A small self-supervised image encoder, trained from scratch: activation quick_gelu.
Rows from block 2 of a small self-supervised image encoder, named by matrix and row number. Rows with one number belong to one neuron. Each number is 128 + 32 x the weight over its row's rms, rounded and kept within 0 to 255. All counts start at 0. Numbers have three digits each.
Before each neuron's rows are labels from the 100 images, of 14848, where the neuron reaches its highest value: "patch colour" is the nearest of a few named colours to the mean colour under the peak. Only what is clearly more common there than usual is listed. The data: photos of plants and fungi (iNaturalist).
# fc1: MLP up (model.blocks.2.mlp.fc1.weight, 640x320), inputs 214-319
# fc2: MLP down (model.blocks.2.mlp.fc2.weight, 320x640, transposed), outputs 214-319

patch colour: brown
fc1.480:123134065132144165177119126103064177103088143210095131096116082149131112097137141124105082103158148096087116143113095123157179139127125112088126151104087130133166163078064131151150153156104129151075108108115170099091203171166143151167179180087135106151128164115148116105140131138181084146168075111147163102077148059160
fc2.480:103132131116084164139140190135098105139066117160036144079200162109152084154107133061122162116160149136152088112159090130222142106127193171153089100132152100088154109094138131147153117092140115193118084159114116134169167102065070126099164191107115117112139069149096123126096134083131177162132184156141132106113134095097

patch colour: brown
fc1.584:122130175150126121077102126120089205158175141128186112090112122164085115160112137052118083178113182075135061088087109111173147092117088097131046152127129170121141193123153136105151162144122167153095135114112130104130097109117105167208124092158152147128109093125100098182111082099114110114195127135089129120190142076090
fc2.584:190135128133153096131155157148180069130116130095152128154115173114132114150102102255060133156114129103148181130116107126167116120112067151118132139124075067123128120137096105133154145143105092125129105139088106077128096126094072165080179089129226118142136121161114150113092094074160122149157145085139139210170099118165

patch colour: grey
fc1.159:127107140184094124151114087192133135152157151123096145135134137121115144106038164164168157108135065158072172098148184072165117076137207087124135129105127172154118169119109093141162105131099144196142143125192103124174151158163176094140149054098098134201138130160119175093084201107172051088125096131101150163111170103097
fc2.159:105121102111102105078106132138118174111150161181103148153165195184119109144162139130090102116142152123115134161129157116150098129118065119103107099112028125171108120133096098108115104109162149154119126079162163164113124130087165123154135090146176088107185163091147098109092090092059133109108149101142156097200063125148

patch colour: brown
fc1.199:189142129171136133157086126095124120118094099179201118113072132088133119138137135138065117112124140069135145117112122095041162121183096114149137127160095152130118149090084158124125167153139115154123178149155155087148163080106140149155174115132134080191121134102135148087111127131117094118078081136072126152018119125182
fc2.199:171158133122105144086149141095106079178133092112164115124162103142128139132170147075058172108192156103098084135118115113123131121122250106105128127136134073162098153097116191094138157130090117177121121120083149104136093135081085093103157116103152096086170141123157182115095117120108080145172085128145170125134114106129

patch colour: pink
fc1.390:153128123132146148129106130109248142146133109115126113162138098145171136132123065169106111162174185107120074132138151076097148105106112208145168219079105091137186114177136136144129140138129131116161109156085152126109166141080148116086153102093165118178138120088093130159106096098128134107119086131108121145113106089129
fc2.390:113081129134159146127086097125118094074107127122096176086139164136148107142140149125058137090146125151192074102131112102079066163139088178118104168107147069173118090105099133166073150104126151098126158118091088091102091103107063130172136114073122117115106158135116113113114126129104134142161093101131140110075080105120

patch colour: brown
fc1.598:099181141148091128110123124149122228035056131066190120124078101105134124150132138189126099193101106153070134129096096112148083072159163134159160157146112148149113138127136128127141056149137104115155135119097142156154089098136134173189141117105136185130141083090100128121139143134154125091133112106115084139153164098128
fc2.598:108107079148131132106144111135171066214118157117155130126113188134144089130113123203127164121089186114164130169120100130207113126141109177130172167087145102140103149113131138095127091116167117142118097147117102112039135151144092198074148132096184126166160141144125112122101085106182164148123142130164179167198087116103

patch colour: pink
fc1.393:124123150143179135126105109164149154137160107143124143127166122103100126149088182174156145089103134131108129173135157134136184120141112138174153241145102116163142123161112101114153080146167110141189128180096105155120086128048154118113117138160139111094141168037118127100076095119108167102110102116129155166123108097132
fc2.393:122091135101155148189146086161137141053143157166116145140152167121124109132126100087108106163137121132116133164099053111110120113100100142115114176130085124177112163140150083134096194120138085130174136091087112097100189122126093200156140151145163169176111161132142134101168113138043134137114121154149129131124176155139

patch colour: brown
fc1.225:140100108113188110150098116127129139131126108174151136113156112084119088108123104128143101139154204056155158129127195154100127143139094145108144193122123113079075164061146093174169157174120155192162155137109129158069215110130133112074151191173089186210133192100101153100087130066160133136093087106113149109064189144156
fc2.225:110165124120136136106157126090128076160194143169141101122114108145160114116104132074147166057116086155086093149123123135135115137182241145117156191112158110071130096136116128054121094157077102197111129117167180167134070135047122101108143170154069120043145126131139148110146106099112187100148142125109138156110079124109

patch colour: brown
fc1.69:104111087139122151137125142197193121109152184142182155149083139121150047099146142107182168165124201112097062093117124096116137089062141077135092146121157147054138103187187124149103152143136120116093125126133134075148091035171115122165098153096142094115121136121149139136103156157116146130109108152077120191121134075147
fc2.69:139070093113144137134060195134150144121095162133131131161141188205109140122163070141088132154141082082105135109185149154140128122176047141134131126115146094037143164128084079126141134153154103184130107120122073131097140069094132092110103117159161049134086152133126169111220114146167074121130151138119138129119156145133

patch colour: black
fc1.259:113144169148083104112173173126122117155112104137116152089095151088064099108145152140177141119133113130108129092156099142151108123124133141090137132115126151109142134189165184121149090155100124112174119097085151067100121186132117138080176107123188104112128119117118140134106072133164150109104089174122184175109133118172
fc2.259:107101113148182088105104115126117079142166117171107103085141121130117191171130097087173171134127086088137176112105093120134145098149090192154143123124066099156091128151125090134126187173110119084115098074115062110141105109118141151158088110071146093146141105094160084161151131158142106087152168154166071172104144157089

patch colour: brown
fc1.362:065149114132102137135172053164090166118090150143103137130109132164140109161203152158123117145109136148075134139107176149164174114136131130036116121159103140105136097127171174136094123135146152191179113122136149136147097094163144125134154106092102077137139196147096135144097136095140114104117082136138031123116091181089
fc2.362:118142143111098181118090127095119113139133106173169124111165168108111078125126106047075118078174082137078138138108140116135160157134129155101126106122177113137113140088097104085135123111118154150189138112160141191136125146089148098114098177114104114112150044152111144139195082152141160114105049105135129158146170113102

patch colour: black
fc1.5:116118153165102149083120097189140120112133225189124135130102122077133124172154136172129134094168119106147139131104163139114132154126126216083151171129127039090107134127130190179086092194089116128030158150105152125102118127178121114137138095189099074143135160181146118112161146124123106113117063124161121108130163120128
fc2.5:165130139130189173148129139164097125146126088206171128132153129140113171174105086116115100137112155191124185154103108121125176143109103174093123100102071159076169140074083131103165114138094095138161156116154106099111093187098106103116049099177183100054105077113107213151144147136151088130138117110095104145106120197130

patch colour: brown
fc1.293:113156105135132091179150084126075104077152145135155102123151115088147139108164144155170128140180137111150127146171122126184103101056099157142204096112140109081120118096151131140127093139142132154113139142134174146109127138118160133142101155152110089112132149126106132053096119138130124096145102134135127176130128122135
fc2.293:139084108142108156175099133183148106119096133138142175099091145119103062115127111152135115167171121113087141119068146147162116098144192169148096079142102099069111108078095142078181138150183131162126070159093106135154133062117052114122098138110110158118137129153145176126184105169140125180110107116104101161086183153139

patch colour: brown
fc1.548:114124156122177119086128096081104075078181100084149127129164147146135138107118111069108137133099159142120087054117158142129138118114105121137160144118099121085140113127196118093063214109125149105183133117122093165106165099136117130129148088116149134143104068142060085143127105098177161129122129118142114098149135189106
fc2.548:125140153109142102153127156125140149111125158123122162168141128120108128128117088117129158119123124155102128069183126140129087090134119107161100145155094108119097126115058147123133143146148141107121126151111150131123153101098044151167116087104220110087121104148153118128141135080117123131105138124090174142127082095229

patch colour: brown
fc1.88:107121179136103147116147132083102104155153172155111240096129015173106100155089178071126102165156155099173092160121097133126105111074129112150141125108120121066113114127171117120064140135131099156116142133167104112135227109141157133118128097151090129159115169150135118192096125129075135058109144101146166108105074110141
fc2.88:114168143127145120080231164134137116076126157082177139168168204145107105116138151113172033134160080121090139178084180173092105168149123126176131099140093058131069108115045056151165122119133120172157145149092123078100072132101120148146132118093179066153119110107160164139116128136104142147104170139063095126207095143115

patch colour: black
fc1.307:126124132156121148140107140189132122179111144122130156111120152157176133072131123188117153189218056130113133155112089099099172097114145125193122157096135121135119115132195118124122115102087151158125114122151172124117090138122155121039160147102117185111155077115136078167097176181111136110126173091156138102094136135138
fc2.307:079091115145123154124118176116060105115115110108133154071138174146165106166128100142109127133098122164136094092143137137115127102107100169128116137097082097092127145116141138069158120135176091111153132115091091150167138153116157149112150138179053065097027161133117134133154144186082069117105156135131128114129161171064

patch colour: pink
fc1.360:090115158110165158163086129097092129148121129093149112165129168043123183128133134057111159158144121144131137137168115138131106090112115177148142118139098131134153134157118136129140130126146096183116215163159149090103126103070072146158160130127112142092135163071125179151122108116079171192121080102158141125151185147172
fc2.360:105082114191175157176148109136108146118104145096126181087121048176135148158131147188088115145094136129127137081084126164032118129158178080157144108180172090177129172155063172088092126166096101151159161171123150138128069141139111139196105112113105190199107132131141108150084114156127111104129156138092079132196107151110

patch colour: brown
fc1.399:116105072156136153125162114140091146133147128147109132166131123153142115111084136149110102118130179125131136128156153174118152104101116130130118128105184158139115133121122114157107121195058138115166136106071084132143202129164065096149087139155096221179136151138102092156048113101071103118091153155087141119133171122087
fc2.399:190082141152088179115127122123070117106157116206138093162136125112124114143122142041092113104122134174097147100112184154148125136138166158141149118104111046133095109131124118090138102154130116135150137078131138187100110147119083127090117072156078132052147123130114166117159108115119106098190059162189085128149140140116

patch colour: grey
fc1.371:092080156128186131124129170114130168093194134142153127105113095140088123153147140138094108091121133025123137127121151126123094141117154153166112132102165141107131145135138160083111159119091134117171154112220154145148139142108067158120125093120072101129141146149166161120136127128104195128139132119119120148108000117134
fc2.371:117073059117106119155108144126131072154129112073118147098073146131166102108109112113120125120156150131162088145150150125086125118167077186177150178145115101144130119175098090158145140079133185127110148159106087142174115122182185163166113103142083144081136160111186137180078203119169075080104111089114118105118177100139