python train.py --image_size=48 --method="simclr" --activation="quick_gelu" --mlp_ratio=2 --dropout=0.05 --residual_init="none" --adamw_lr_other_params=0.00086 --warmup_steps=130 --adamw_weight_decay_other_params=0.01
Rows from block 2 of a small self-supervised image encoder, named by matrix and row number. Rows with one number belong to one neuron. Each number is 500 + 40 x the weight over its row's rms, rounded and kept within 0 to 999. All counts start at 0. Numbers have three digits each. After the name is the row's rms in percent of the matrix's.
After each neuron's rows are labels from the 100 images, of 14848, where the neuron reaches its highest value: "patch colour" is the nearest of a few named colours to the mean colour under the peak. Only what is clearly more common there than usual is listed. The data: photos of plants and fungi (iNaturalist). In brackets: how many of the 100, against the usual share in percent.
# fc1: MLP up (model.blocks.2.mlp.fc1.weight, 640x320), inputs 0-106
# fc2: MLP down (model.blocks.2.mlp.fc2.weight, 320x640, transposed), outputs 0-106

fc1.277 104:456552472550530426453529555498487469483529545511489459471509453482437506529516521493573445479495461534501486515488493469433492477497463428457548499495463478503645482533499495476505553579514492434486526541402515547457473521531504453508501570440530535499472537482451435514513505538501580488487478500480542532447462516524450
fc2.277 107:560498468434536515490454521632490515486496481463564539573450417505537499482460485500520512483516522487529417491487524581512501503536566460393436504518571520496518465532491563605562554486509467494517512477552561536492463532552504466446522531508448512476479518481549554495494472462539569456482545443482456657495530535538498
patch colour: grey (76 vs 50.1)

fc1.92 065:519470488545487475453551456532547449569508450501510515555472512442476542511397520490486471457553529517475545444522560492520506552534512535442533493428507424514465476514485620579495473553531481453587475478383497565534467518487565547497502565543454469481537505526476440463506460521532550491516545526499507557454483509443461
fc2.92 071:571501476469492501523517437499500483496480477506477453492487458416560524590494455426512476493449438424578486480462497492532545560509522481474493464501520618495522584545504539422467520489526540511499452521540517531464468436505533495502384546437470465544549474453491481457521478512486567550440410511489496461477453498435396
patch colour: black (39 vs 3)

fc1.459 070:438466505482443515477523530475520461490578504506563503474480478512535526450531527495499449550475464514509488481532470525508495428508512484517449435537489492556522437528471437487474530502552551529489425473466554522491502489456497463586518519510562556524448424511505451467487496533509446527540442465552521516418554439594425
fc2.459 071:478548559467474510523537555479495479514501480478495582531519512482401481418500465450581563451500502400457479445545446472492559472480531510528550541497549555447561485536456570476562545481464448538538477544530476428492490472479493496505528541527512504531566426525497497474453525534471472507534541474530417476457514476521494
patch colour: black (30 vs 3)

fc1.43 077:423506515468474529490480401437511574499459553476531536466529464565568606464526496518545509434486444425504491546510484532465509536465502451505488554477529456482538504471529516504489445527517433477469521516589523510476467516523478470430514494517471528468482522480426460456544544370496518460542477489495479463500486522475513
fc2.43 085:482475460442418484489594419485525532513481464507456522514503540564496494476481512551549570560451467524440505554505508502485520523507525480558523446518453478544498493505504492512482490531589455480538521521428443551537487437503472476396488545505526560521515594512496463511471471432484500493504441534519500468516468484506457
patch colour: pink (49 vs 3.2)

fc1.520 100:548477428457532503539420480481540523485527474526474520502441467491506508439536504447638549498480541517488467488450444398569473528516475460559505520454499575485447484545465518499405541449457473544475489546510476537494511488545493459487510521459513490417508478563520539478506509498464501514514457455548432497481500527485554
fc2.520 108:524466577505489522513468465445556524454505477490552519544518521447549464492454502486593447411545501499567526459495558451497476474447506536493563504466477457508484542548490489481616483513523480462495449458461457533523513471532495521494439498524526527522440476510527542475489490494497485450465567493516471574570531459527522
patch colour: grey (77 vs 50.1)

fc1.57 087:606428588531466494421470539509477554432486465503520523569504444475523465527513507455568495538472509429496479487477474435550487528553496467481454538469521490516468443501505450544526554458459470484468422441526474625442487443405434491545532522476532492467505484443488484541483560412490512503581450482520512528488449475516507
fc2.57 100:573528418484457435518535494465474561484530515529599541519519505456514471475455534485497532442505477557494483501549487486501525504512509510450550493513493506506552478488512527499491477544551522450466506516470448565499562491445500483570515471484437513593480495435442448433566543459543476433557545462538372562400477537485481
patch colour: grey (84 vs 50.1)

fc1.17 103:508545445473442432456492489441470526503522484456474457517423463484556520472522545560473595501509507457484469495463519532541457508518471489546506504478543500509442474538488554482487445513487490484469536549549495446501463536495505489533501513461498480557523542513479507512471519471478448558478443444489428555403538485543485
fc2.17 112:574528503558537489473462510492446545496510529588565605492503495507509564513465479511443488495497578525540480500488478499525551510568545486442476478501511442480556574491505538542498391483528504500512503479457501524521463517488522452485503544475548464587537530536541492472542414489473509530484546402477530542515525567508491
patch colour: grey (76 vs 50.1)

fc1.370 082:502548538451552516571505446494518462480486515501453387464518497512513516525496523468484493452465422526502488460501539563543466497510426465503564523461465520486504461551509517463495492464511463473469519503501546522514498515458526518493425464488560450546501493510462533464489560470460510488447493518480451541495499509503542
fc2.370 083:507502457511498526503521449497524459507527538434402511487532496496452512505529498535481466487515480465403561427496438599542441483545544460572565470460436481474529528564505466542543500468486514458530492449541491561538473556477526375506381523515517508498510507465491507500412492564503539503526536555470501519509523506472534
patch colour: black (27 vs 3)

fc1.72 098:511598480530534548463560434452511482501512487503480468463493586585501521504566458458483533461521439456451443592514474501503511478465503487523512549505551502495491514516558538512494529505532560433492580523450466505465487487486503511489590525535411499488522430492518498476564418473515483505536490453472480518510551511472513
fc2.72 104:504612495514558488498554517532556462530518418511488472487478430487489526494456490497483537491493427441517476438531484527460603530494551482492498527526471505467531524501473548451540481438472500529452427443461488480517500539441507527470557498460561578455510534503445484498437554530554550444335482486442473504532516493449507
patch colour: black (26 vs 3)

fc1.577 075:532503425495488468521494526495442552498466461467457446472442447552572455546543514552504504503550550464549510524516438471501457571517502475509483534450510454530471523536556491539649546531430520474530494540459539513514514482436466472467475537544485469451559543543515472473423521493482483569452509473470552450472515525492455
fc2.577 077:546432555487445418466584483486493522516482515515531536482506557494508477502447501593566454494480553464509451543530516490536524496541557436538517465423487525487552472485579538455372534539519551497515464461534509547462508447540476466449494559524550552458576506518461393502495473464506528533524502466468568513470560492468470
patch colour: grey (77 vs 50.1)

fc1.183 118:489522545531452460492536525462463447477391504569524528403579522473447440519536546579396547547492556518516513522483491379528487497518476450562508500486553459563521441468395511454489477478514550491499426508510490539467530554503515544471441442449436510512567458495415443494483491503491461508545434561478520513546469469469467
fc2.183 127:536493516461515489492480547518490510463452521519446562462542471416454621499460503582386494510505565514479574530505531471535480474551493491573501517508535609513470545446480469515504478474513473508535434461476515529547491507468522441479459481550436522569526473499490500444528471474524534462537515446494463375446500609467456
patch colour: pink (34 vs 3.2)

fc1.633 072:505541479506410441489446456556490395444551496474449504507543497476430435530445476515465529457501486459510548496538538496526499551487498571537526532486461472475463503442443525454500585525515552502519342431464524460574504568556525508535519490467487494500512513520542521523528507505497506532471457534534514430512560497536563
fc2.633 079:592516511528515442438487539466434504566514471445470456478495502521534506503499510485485496490552472482490545481473520496451516501465524592463444427514505555510451501536516527507482446483532538506530513543522499446479505478538529457519486573502477470543460427504519505421524493490597492502434504526516540478505467504515414
patch colour: black (26 vs 3)

fc1.543 072:510497484483496466486531474485512484520504453457496484488466547573488431484465502480515521457559484480518480518495501490498497365508482480483514496507541472429521505447481504596427562500372488543436450515478482531478545498536485473575543449399548487534506510488516461467522550469496526511485483559612536514497509593498512
fc2.543 077:536501599482526438491645574504493531469554520542519518458448501511485482539504458497509491468509457612528468462446438481501535482465509471420480478502520536550470550468515485476563511509533471484496464472491486502515471519532515509527556576522513463516503540486513451485527548498561511477477509449467471536602532424484441
patch colour: black (39 vs 3)

fc1.53 102:483514478491454469569521575524510473446484510512547401511549535501440456547556519445550476495468488432568525503494487422526480475448466453543520525480513449477505545489471496529524505550492491458492498489587481421457584504499534576537506501447546507533427462450473470477484466477465535546547495555507490491552545500479444
fc2.53 100:509496588552481470524503509492457486517423512494502396467514499487548469555503467473552584506434442532497517488516425506441486451522440531523550540474570448487507483560504479502509542498534475533525525533410521470495525553479481439579513506555537507532443507442474481525567513500445517512567516484494476522569491458485538
patch colour: brown (70 vs 35.7)

fc1.632 083:524485476480436534475581494558506504499503519546503534528487506494507498510492552517482516507507492574505505510479525437500477555578527493529466499450495548568491460494498465508544469493592467457525462526477518500534437522461503465492521501508478594500461587495540548569574515534517518567452508531379452542520502550438546
fc2.632 090:494488474438418532463521534474411555488447587524431454524598446480460500466482510538499559504543512490502441502508521492572522530512412434507510524508521484537445522474512522526497459511495446521397488528551497521475491562492470511446474457531505485605496443501477542490461495487533543536555534513552498480499481503500446
patch colour: black (31 vs 3)

fc1.136 116:492506529483525492552485552537498511486457520528409514431560589486493473435517492529360509490543459471476526467503502568478510528497560515373546488505525508454468519580515437469571524518530501543488478539521495478496474572477469523540519430509512480564491510437505459515533476447413430500454446525474573436522542537516500
fc2.136 110:561509464488495483537495494513563455518546496563618547474499501480524452501503526506517449494507476470475421497407512532536501500463507494398517502469463485458493524528529533555499557526507491483502496500497350470512474516572476502477522477479464525563454450483497518481500533492464386438444542470508526511596492510543522
patch colour: grey (83 vs 50.1)

fc1.91 071:485480501527446513535535501508513464503405497533493490514510487467451388517408499513481540495471525439553543519443480534550574567504456583501457484463502492426478473555455361508476574516483530502516411506540537460511477505529520464516511516519530449471452473475516557457535461441470498521485501502442519507463470500549469
fc2.91 078:540513473471600514494419460512511518509523488477511502507518510464396385471465520549514472480550486554489544482490495493507418491487587661453524469472463558470541492457522445468546575515560539466514493485484514449595429470433542523538519456485478457419528556432541518491488480551442548495561466509500489472513529497411436
patch colour: white (32 vs 0.7); pink (26 vs 3.2)

fc1.259 081:450412529450451531513544420564522554427402418447523495473516438518509491543486504483462472459572421455457438581490503509479499523511551505534512519477518478533446510497509444482475533483525521415531479512445503504433476500559489439474514554521536610465485503434536459453517474517521570564544492496485449514571549481559512
fc2.259 083:502560515524548491569488521547470561528518425521457451484469515486569424508439475515544547482469460550539571533469494514519572544473515489530516525537478469464536466473549470495491489543495510531587523509516537496508542554524473481492474459524433534538495483431526527515461503510508487550524479571480541527568557502411484
patch colour: black (27 vs 3)

fc1.30 082:580521469523507570483487522522462496549497435542447449512473539482530552414474474559490491538456439508499499475453473485494513465595500491468497444561445489503488511494632541582502529507541467540429492536483477560496500522564422570537507528477462491449482497416514481471497492496511497579513494407514576516492439564618567
fc2.30 094:414577548492461518475435541521471466473459523528501546500554452535443583554443483525481499490506411504538488529494494499473570538569561412414527535486484468490510515477526475493476477512509452520530426534541500498552562552564494522522490485554476415461513522424490467521576528521491481480524493520469408455515419424525566
patch colour: black (27 vs 3)

fc1.152 079:377509478491480520451513477399544557541588475442436468485472523497493451535494490463552511486517570466486472547447479515515516540472530509456504583497551490524510547498430508500505482481515489465491554538546534461504540493515498490515531602437545544507522496512537569473458548404488502532481478530504488591446470465452479
fc2.152 091:460506537496463519581470566508584523500457482513519425400506510484468438482466525452509528501499513477438490518496527496461504514539485512494437485493451474546487481500552547466503503501563467519447444466550473476507459513513500537534436470490551500515479506499530537409512474501522546489474456471525528443410463491462491
patch colour: cyan (33 vs 0.4); pink (30 vs 3.2)

fc1.424 067:572480448444503456467535503430505486534480497497486517452477481535493506462537561387485490473556456464537522505532472516507477458567489509550570465535565505471514535498548494461513527498479488492543499546414530537530627485440556468539457548500517436482513503536490519515458549512459486477495443504500520414496491483507406
fc2.424 071:508486538482544521506542530450524490482545529409487580483512473488425418549458458371533532461496523559443539572540583457473542499512530528589495559534477528493521463554471487573487551440458505524506506486537477564532481530432502571525450515499571447504544486482499471499489516568588496539468548477528469518480513491514476
patch colour: brown (63 vs 35.7)

fc1.7 077:485454442531477520457500560517509511515418557480538547512553581413482465477457473554504538484520510479539521467460526517503525524534501438495506486489525506538463559450494488494499495510567422518453462411564558572513531514530520531521486539575460510550508505474557478484501442470506490564409510554512508521547526455476512
fc2.7 076:496528495460494442534509476519505480504557536494519444506531469423491461462515509542498415461516525553544521489485485549604515476469552579519535486558483496488497488524501513444479464510527526487551478546485484539456554540473498450467551434497437491571524491478530468556503499438480455482446503568532451456544516604445539
patch colour: white (61 vs 0.7)

fc1.547 107:509497435469445366466482493526460544525494507514531530441507447501494493522480506480537574458494513524453558490487525474514465471507551425553547515515478576509463436404511500449491583430473499522469469526499493471456556493495556433456515548471489502446545524516437517486503414567565487490447505516493516511393492549534474
fc2.547 117:483435552491491430513494477486402496459487512547577482523463555467481485543460505487509473542500478441504480491440480468505470495539493450515506527469476480498543539444530513503543524490486526461490450404531441408488516499536513560437547497510498480549450495536461469501516497510430493435468475528461458521472498463515500
patch colour: grey (77 vs 50.1)

fc1.209 069:536562473569557532472513507458520501453505488458587445498478530498487463421511604518468463449498524498540521549508475602476509485532552557517547541580458536540481466534518471476495523499564508554545418499495455549468387498533490492543504570507507515487548473497420491491461530501524500451430476573526508421473501460547566
fc2.209 078:473533519504479511449499488554495447479459498538456516453479479536513476564450485461523528522503459511528475538459548574549564519590462488447434478495501534466480560496436493466519506444490527452451482499479519490481476516538552522525482524536464504416531506449464474460482502474528451529440472431484526503491482546518489
patch colour: black (39 vs 3)

fc1.59 101:567430458479438522475518595479530475516495470446558491420477397610494437533560484538568592576450480505512482506502492462494573492499532486517445497495463503503520485466458556510521431531547533533481594455594465482507536490488617469510477552535504520574469516509519432431516489478496514449576500494429489456491477409498556
fc2.59 112:511510513529449532541519475506403518436486481485495531471507471551488496468465467483522524472503411503480510540560508504508613535506465538468442542475531472512496455507418491486497528522517516526501484444490470533485493471530520465491514532520439475525462445523507448399457516437509462473436505530576552539475537436594499
patch colour: black (49 vs 3)

fc1.159 081:512435514482478431537545460504495545581528530478540488431518482453518565476565497493487558499494501501534450500506544489432587514496428492485525487488436522483478488466534481434476516483510447464490476467505410430510458457618541499479436507483445461467505471471501538545505500530493488450581521495513463445559481470493492
fc2.159 100:457513527502531444490529424500487520478570486488513560496517471492509562504469416591527471519482516542525459448513437529473405442576540415533527527522485471488502462592550487610526445536470520498462535529462504390547495471444489538555529494562526513555515515569478534490492461464490526530495550504495525436502490461497429
patch colour: grey (82 vs 50.1)

fc1.313 084:540457501480456479488554539464513502538522452484544415483548412419481518458407497501529527510544437473520498541452481513508492461525531451510545429400545463531505517453533506462513518503599474470577504515556492513458475442534473503491477506491586426476503506503568492521518472473444510533479474543518452454477525514458489
fc2.313 091:496543518532513486576558479514407491554504556477512515523523561429510459526465500470526469478439430457519534427455497518451503495447464498461508515484513565541503487514542558506606494492510465457553501503465554505512462525479444495496482531518475483530575508506410477558498520540462458557570482476526502487533510425511451
patch colour: brown (70 vs 35.7)

fc1.61 125:465510604498464587491511514512516522488487493536486546486426459469587469463529442512433543517441506473514571535514504421486502461511527537533472513498420475493543456524510513479459525517528478419522565520438507459457450424486480497483519508496474531447501528583463523407454516468485588481519521517530504469585527415487490
fc2.61 126:369466382568463559505522487515437479480486538510473453496507503486487518434574534547460420499526494503529472583517480466446483505530403479508436528445468514542511510441577499546527586479477507634493475433575542460487451471503529476446484527510484488472498514532457573569517441470501499449510496521511407509598474577534522
patch colour: grey (77 vs 50.1)

fc1.399 096:513545533532479476479547506547517535475520522398566515597480533526489499358530495487576525507525463510453523522487569546489488496551528517560498531514525521579476527466501478526502512512487474539507524509545512531551538483529535479526572563501511499526445477557497555496531465513539454499501523437492497480476510463503496
fc2.399 116:477436485519565511532478560466522483463464452525431520522495469498525534443462502486477456516439455518499492529542460389501434531483540516498450436500508611553481462448507535514571525436538504504480526515466517519431540554438520495530547553555564507500484528471509523509484580536514489567493519468474526435396528514501456
patch colour: brown (64 vs 35.7)

fc1.419 064:514536488441545516505411544577496473497573602441458520539520494467545507509472552512465560428523550510529481550426546437499515518463451477534495468503472495538481524435468482572559480521607474467529526518466522509433461501487467542479488531542424494498482464530474520498523529469501564477565503487449458431484420494455456
fc2.419 071:535482468460442436449498593552484469519515505531428453469541531493539530434493454492533454532482568437520470532509481403461494532522487589521489495513478492546440518428470374472368557566522495525460491519569437487515425543490491431431494561457467475504520471471499495478412477545496581499553528511488471492467469481514488
patch colour: white (53 vs 0.7); pink (37 vs 3.2)

fc1.243 112:461496489477483470505439516513465561462568505507475564376466533435545476499533447525421527491499463478452502522494461530514566493460538530571450499487480444531528508502491496471540538455524551477501426506561460481536513587520538519534496473518531545515473498466473519454471514498526446473430476515537511476486496509523582
fc2.243 113:567442502493571514507413544528495496448478461562574535442485495405491485554470501504440454424497493483576441500508508589540455515470513547505428512542528542448559595546463575560419556500521507505463519508476407495471491534499525500449468475476458532524470435503503510440532519465478516477489489465514532538547526501525524
patch colour: grey (78 vs 50.1)

fc1.170 117:526545480507552476475466521468419459485535501450590435485491506450478537492523533485528522485551592432484436528571519540479535458472494514499473532484455447564506564533489478449472500483487576517376538515468481487501586511491467493493503517515469471530542519564464525461445523428488519499594490520443511420498410470524535
fc2.170 113:501540539530450497491472452496445544395533462547518531471448400538451488521481522501480526519557499550513497492537501487524571452477493535449489501587529492510456516484491502503530499483473514465457507497531519548481471419527495441544517552458547438474513492490437500463535517438475524482500467519579497498496368435525486
patch colour: yellow (29 vs 0.3)

fc1.118 080:523497500548411475512488512516542434510493470523550578498474561498545439489483503478462490490466481533509510471504566487512552513604499538526475530494487534490532454460514455472532481502582476548598440404438548488479430460512529508464497489498528468554478425476454417504507500567504504495538496478561475510540531497454472
fc2.118 085:504535515481539454527464428507474571495485582503447447479484431477500463503464502409512457472541463580504535568551522535498518476541459499481496506536519491465541534470484532566563514452469465514566473476547453495444511439516544513509465511512568445477530459414487527482557449492522474419526529471520452494491474573543394
patch colour: black (29 vs 3)

fc1.617 076:508512515542499466375575554537530532451454498443465524489499495389543465437567462478507542453444525458518486509530493508469440465373505501486558532416501465457447576523566555558564581550492505543481518459514474576540454521472539480503488471546466440455583564480458516511477551495548464521472463529544478478522536464465442
fc2.617 072:502460490500482469407586527471562448569423435537515557471498500464485429465480542561498484541541492521485437497526486497494573508424553477450537489463519587503485479507481472482429503619506450457456480514476484568520488495498522499480479542501422499440507473527448466477585513515545381496503496486497519540511501525472485
patch colour: grey (78 vs 50.1)

fc1.584 116:524524488530491476472478484497497518516432496493484592493441462433485512535517422491523520511524551441515453557479534378487535489534461456493396492497507561507476537561509519487486520477520506458466498509504484583521464547474511572581535510452513478391506547472506501484521472518529531529456472522481477503436543434519485
fc2.584 118:466538521467492480481527530548492520577481550478439521387569534475473468532495500584521475510473494468478535510513408490513438451497479474532443482483515418577538484512475462515532477527471491564469508485492501586517519529554519511546549499489560521495463535455502473541547504544522508582517522631555579502532471557539512
patch colour: brown (65 vs 35.7)

fc1.429 096:505444476489463502466523468490491475559486522512525532486520439527497385470550543444471540553521421498426531514534519490452503558523482489536475482488466543521486508514548519484500483473463549474473461446491495473500466519417529499524465543451523522558487486542535472491564540538532462477565538447486517526503487519463488
fc2.429 104:489516477475529476528459426501489489512552480465487519569523458504472526514447472488486493494499492470495517531483539525457554555540501527412488485460505514466520481437436555497438493508506556533523460426540445488477440472470518525492508524504429448548429479468489482419547459488509450530490481508539509485494554479469520
patch colour: black (34 vs 3)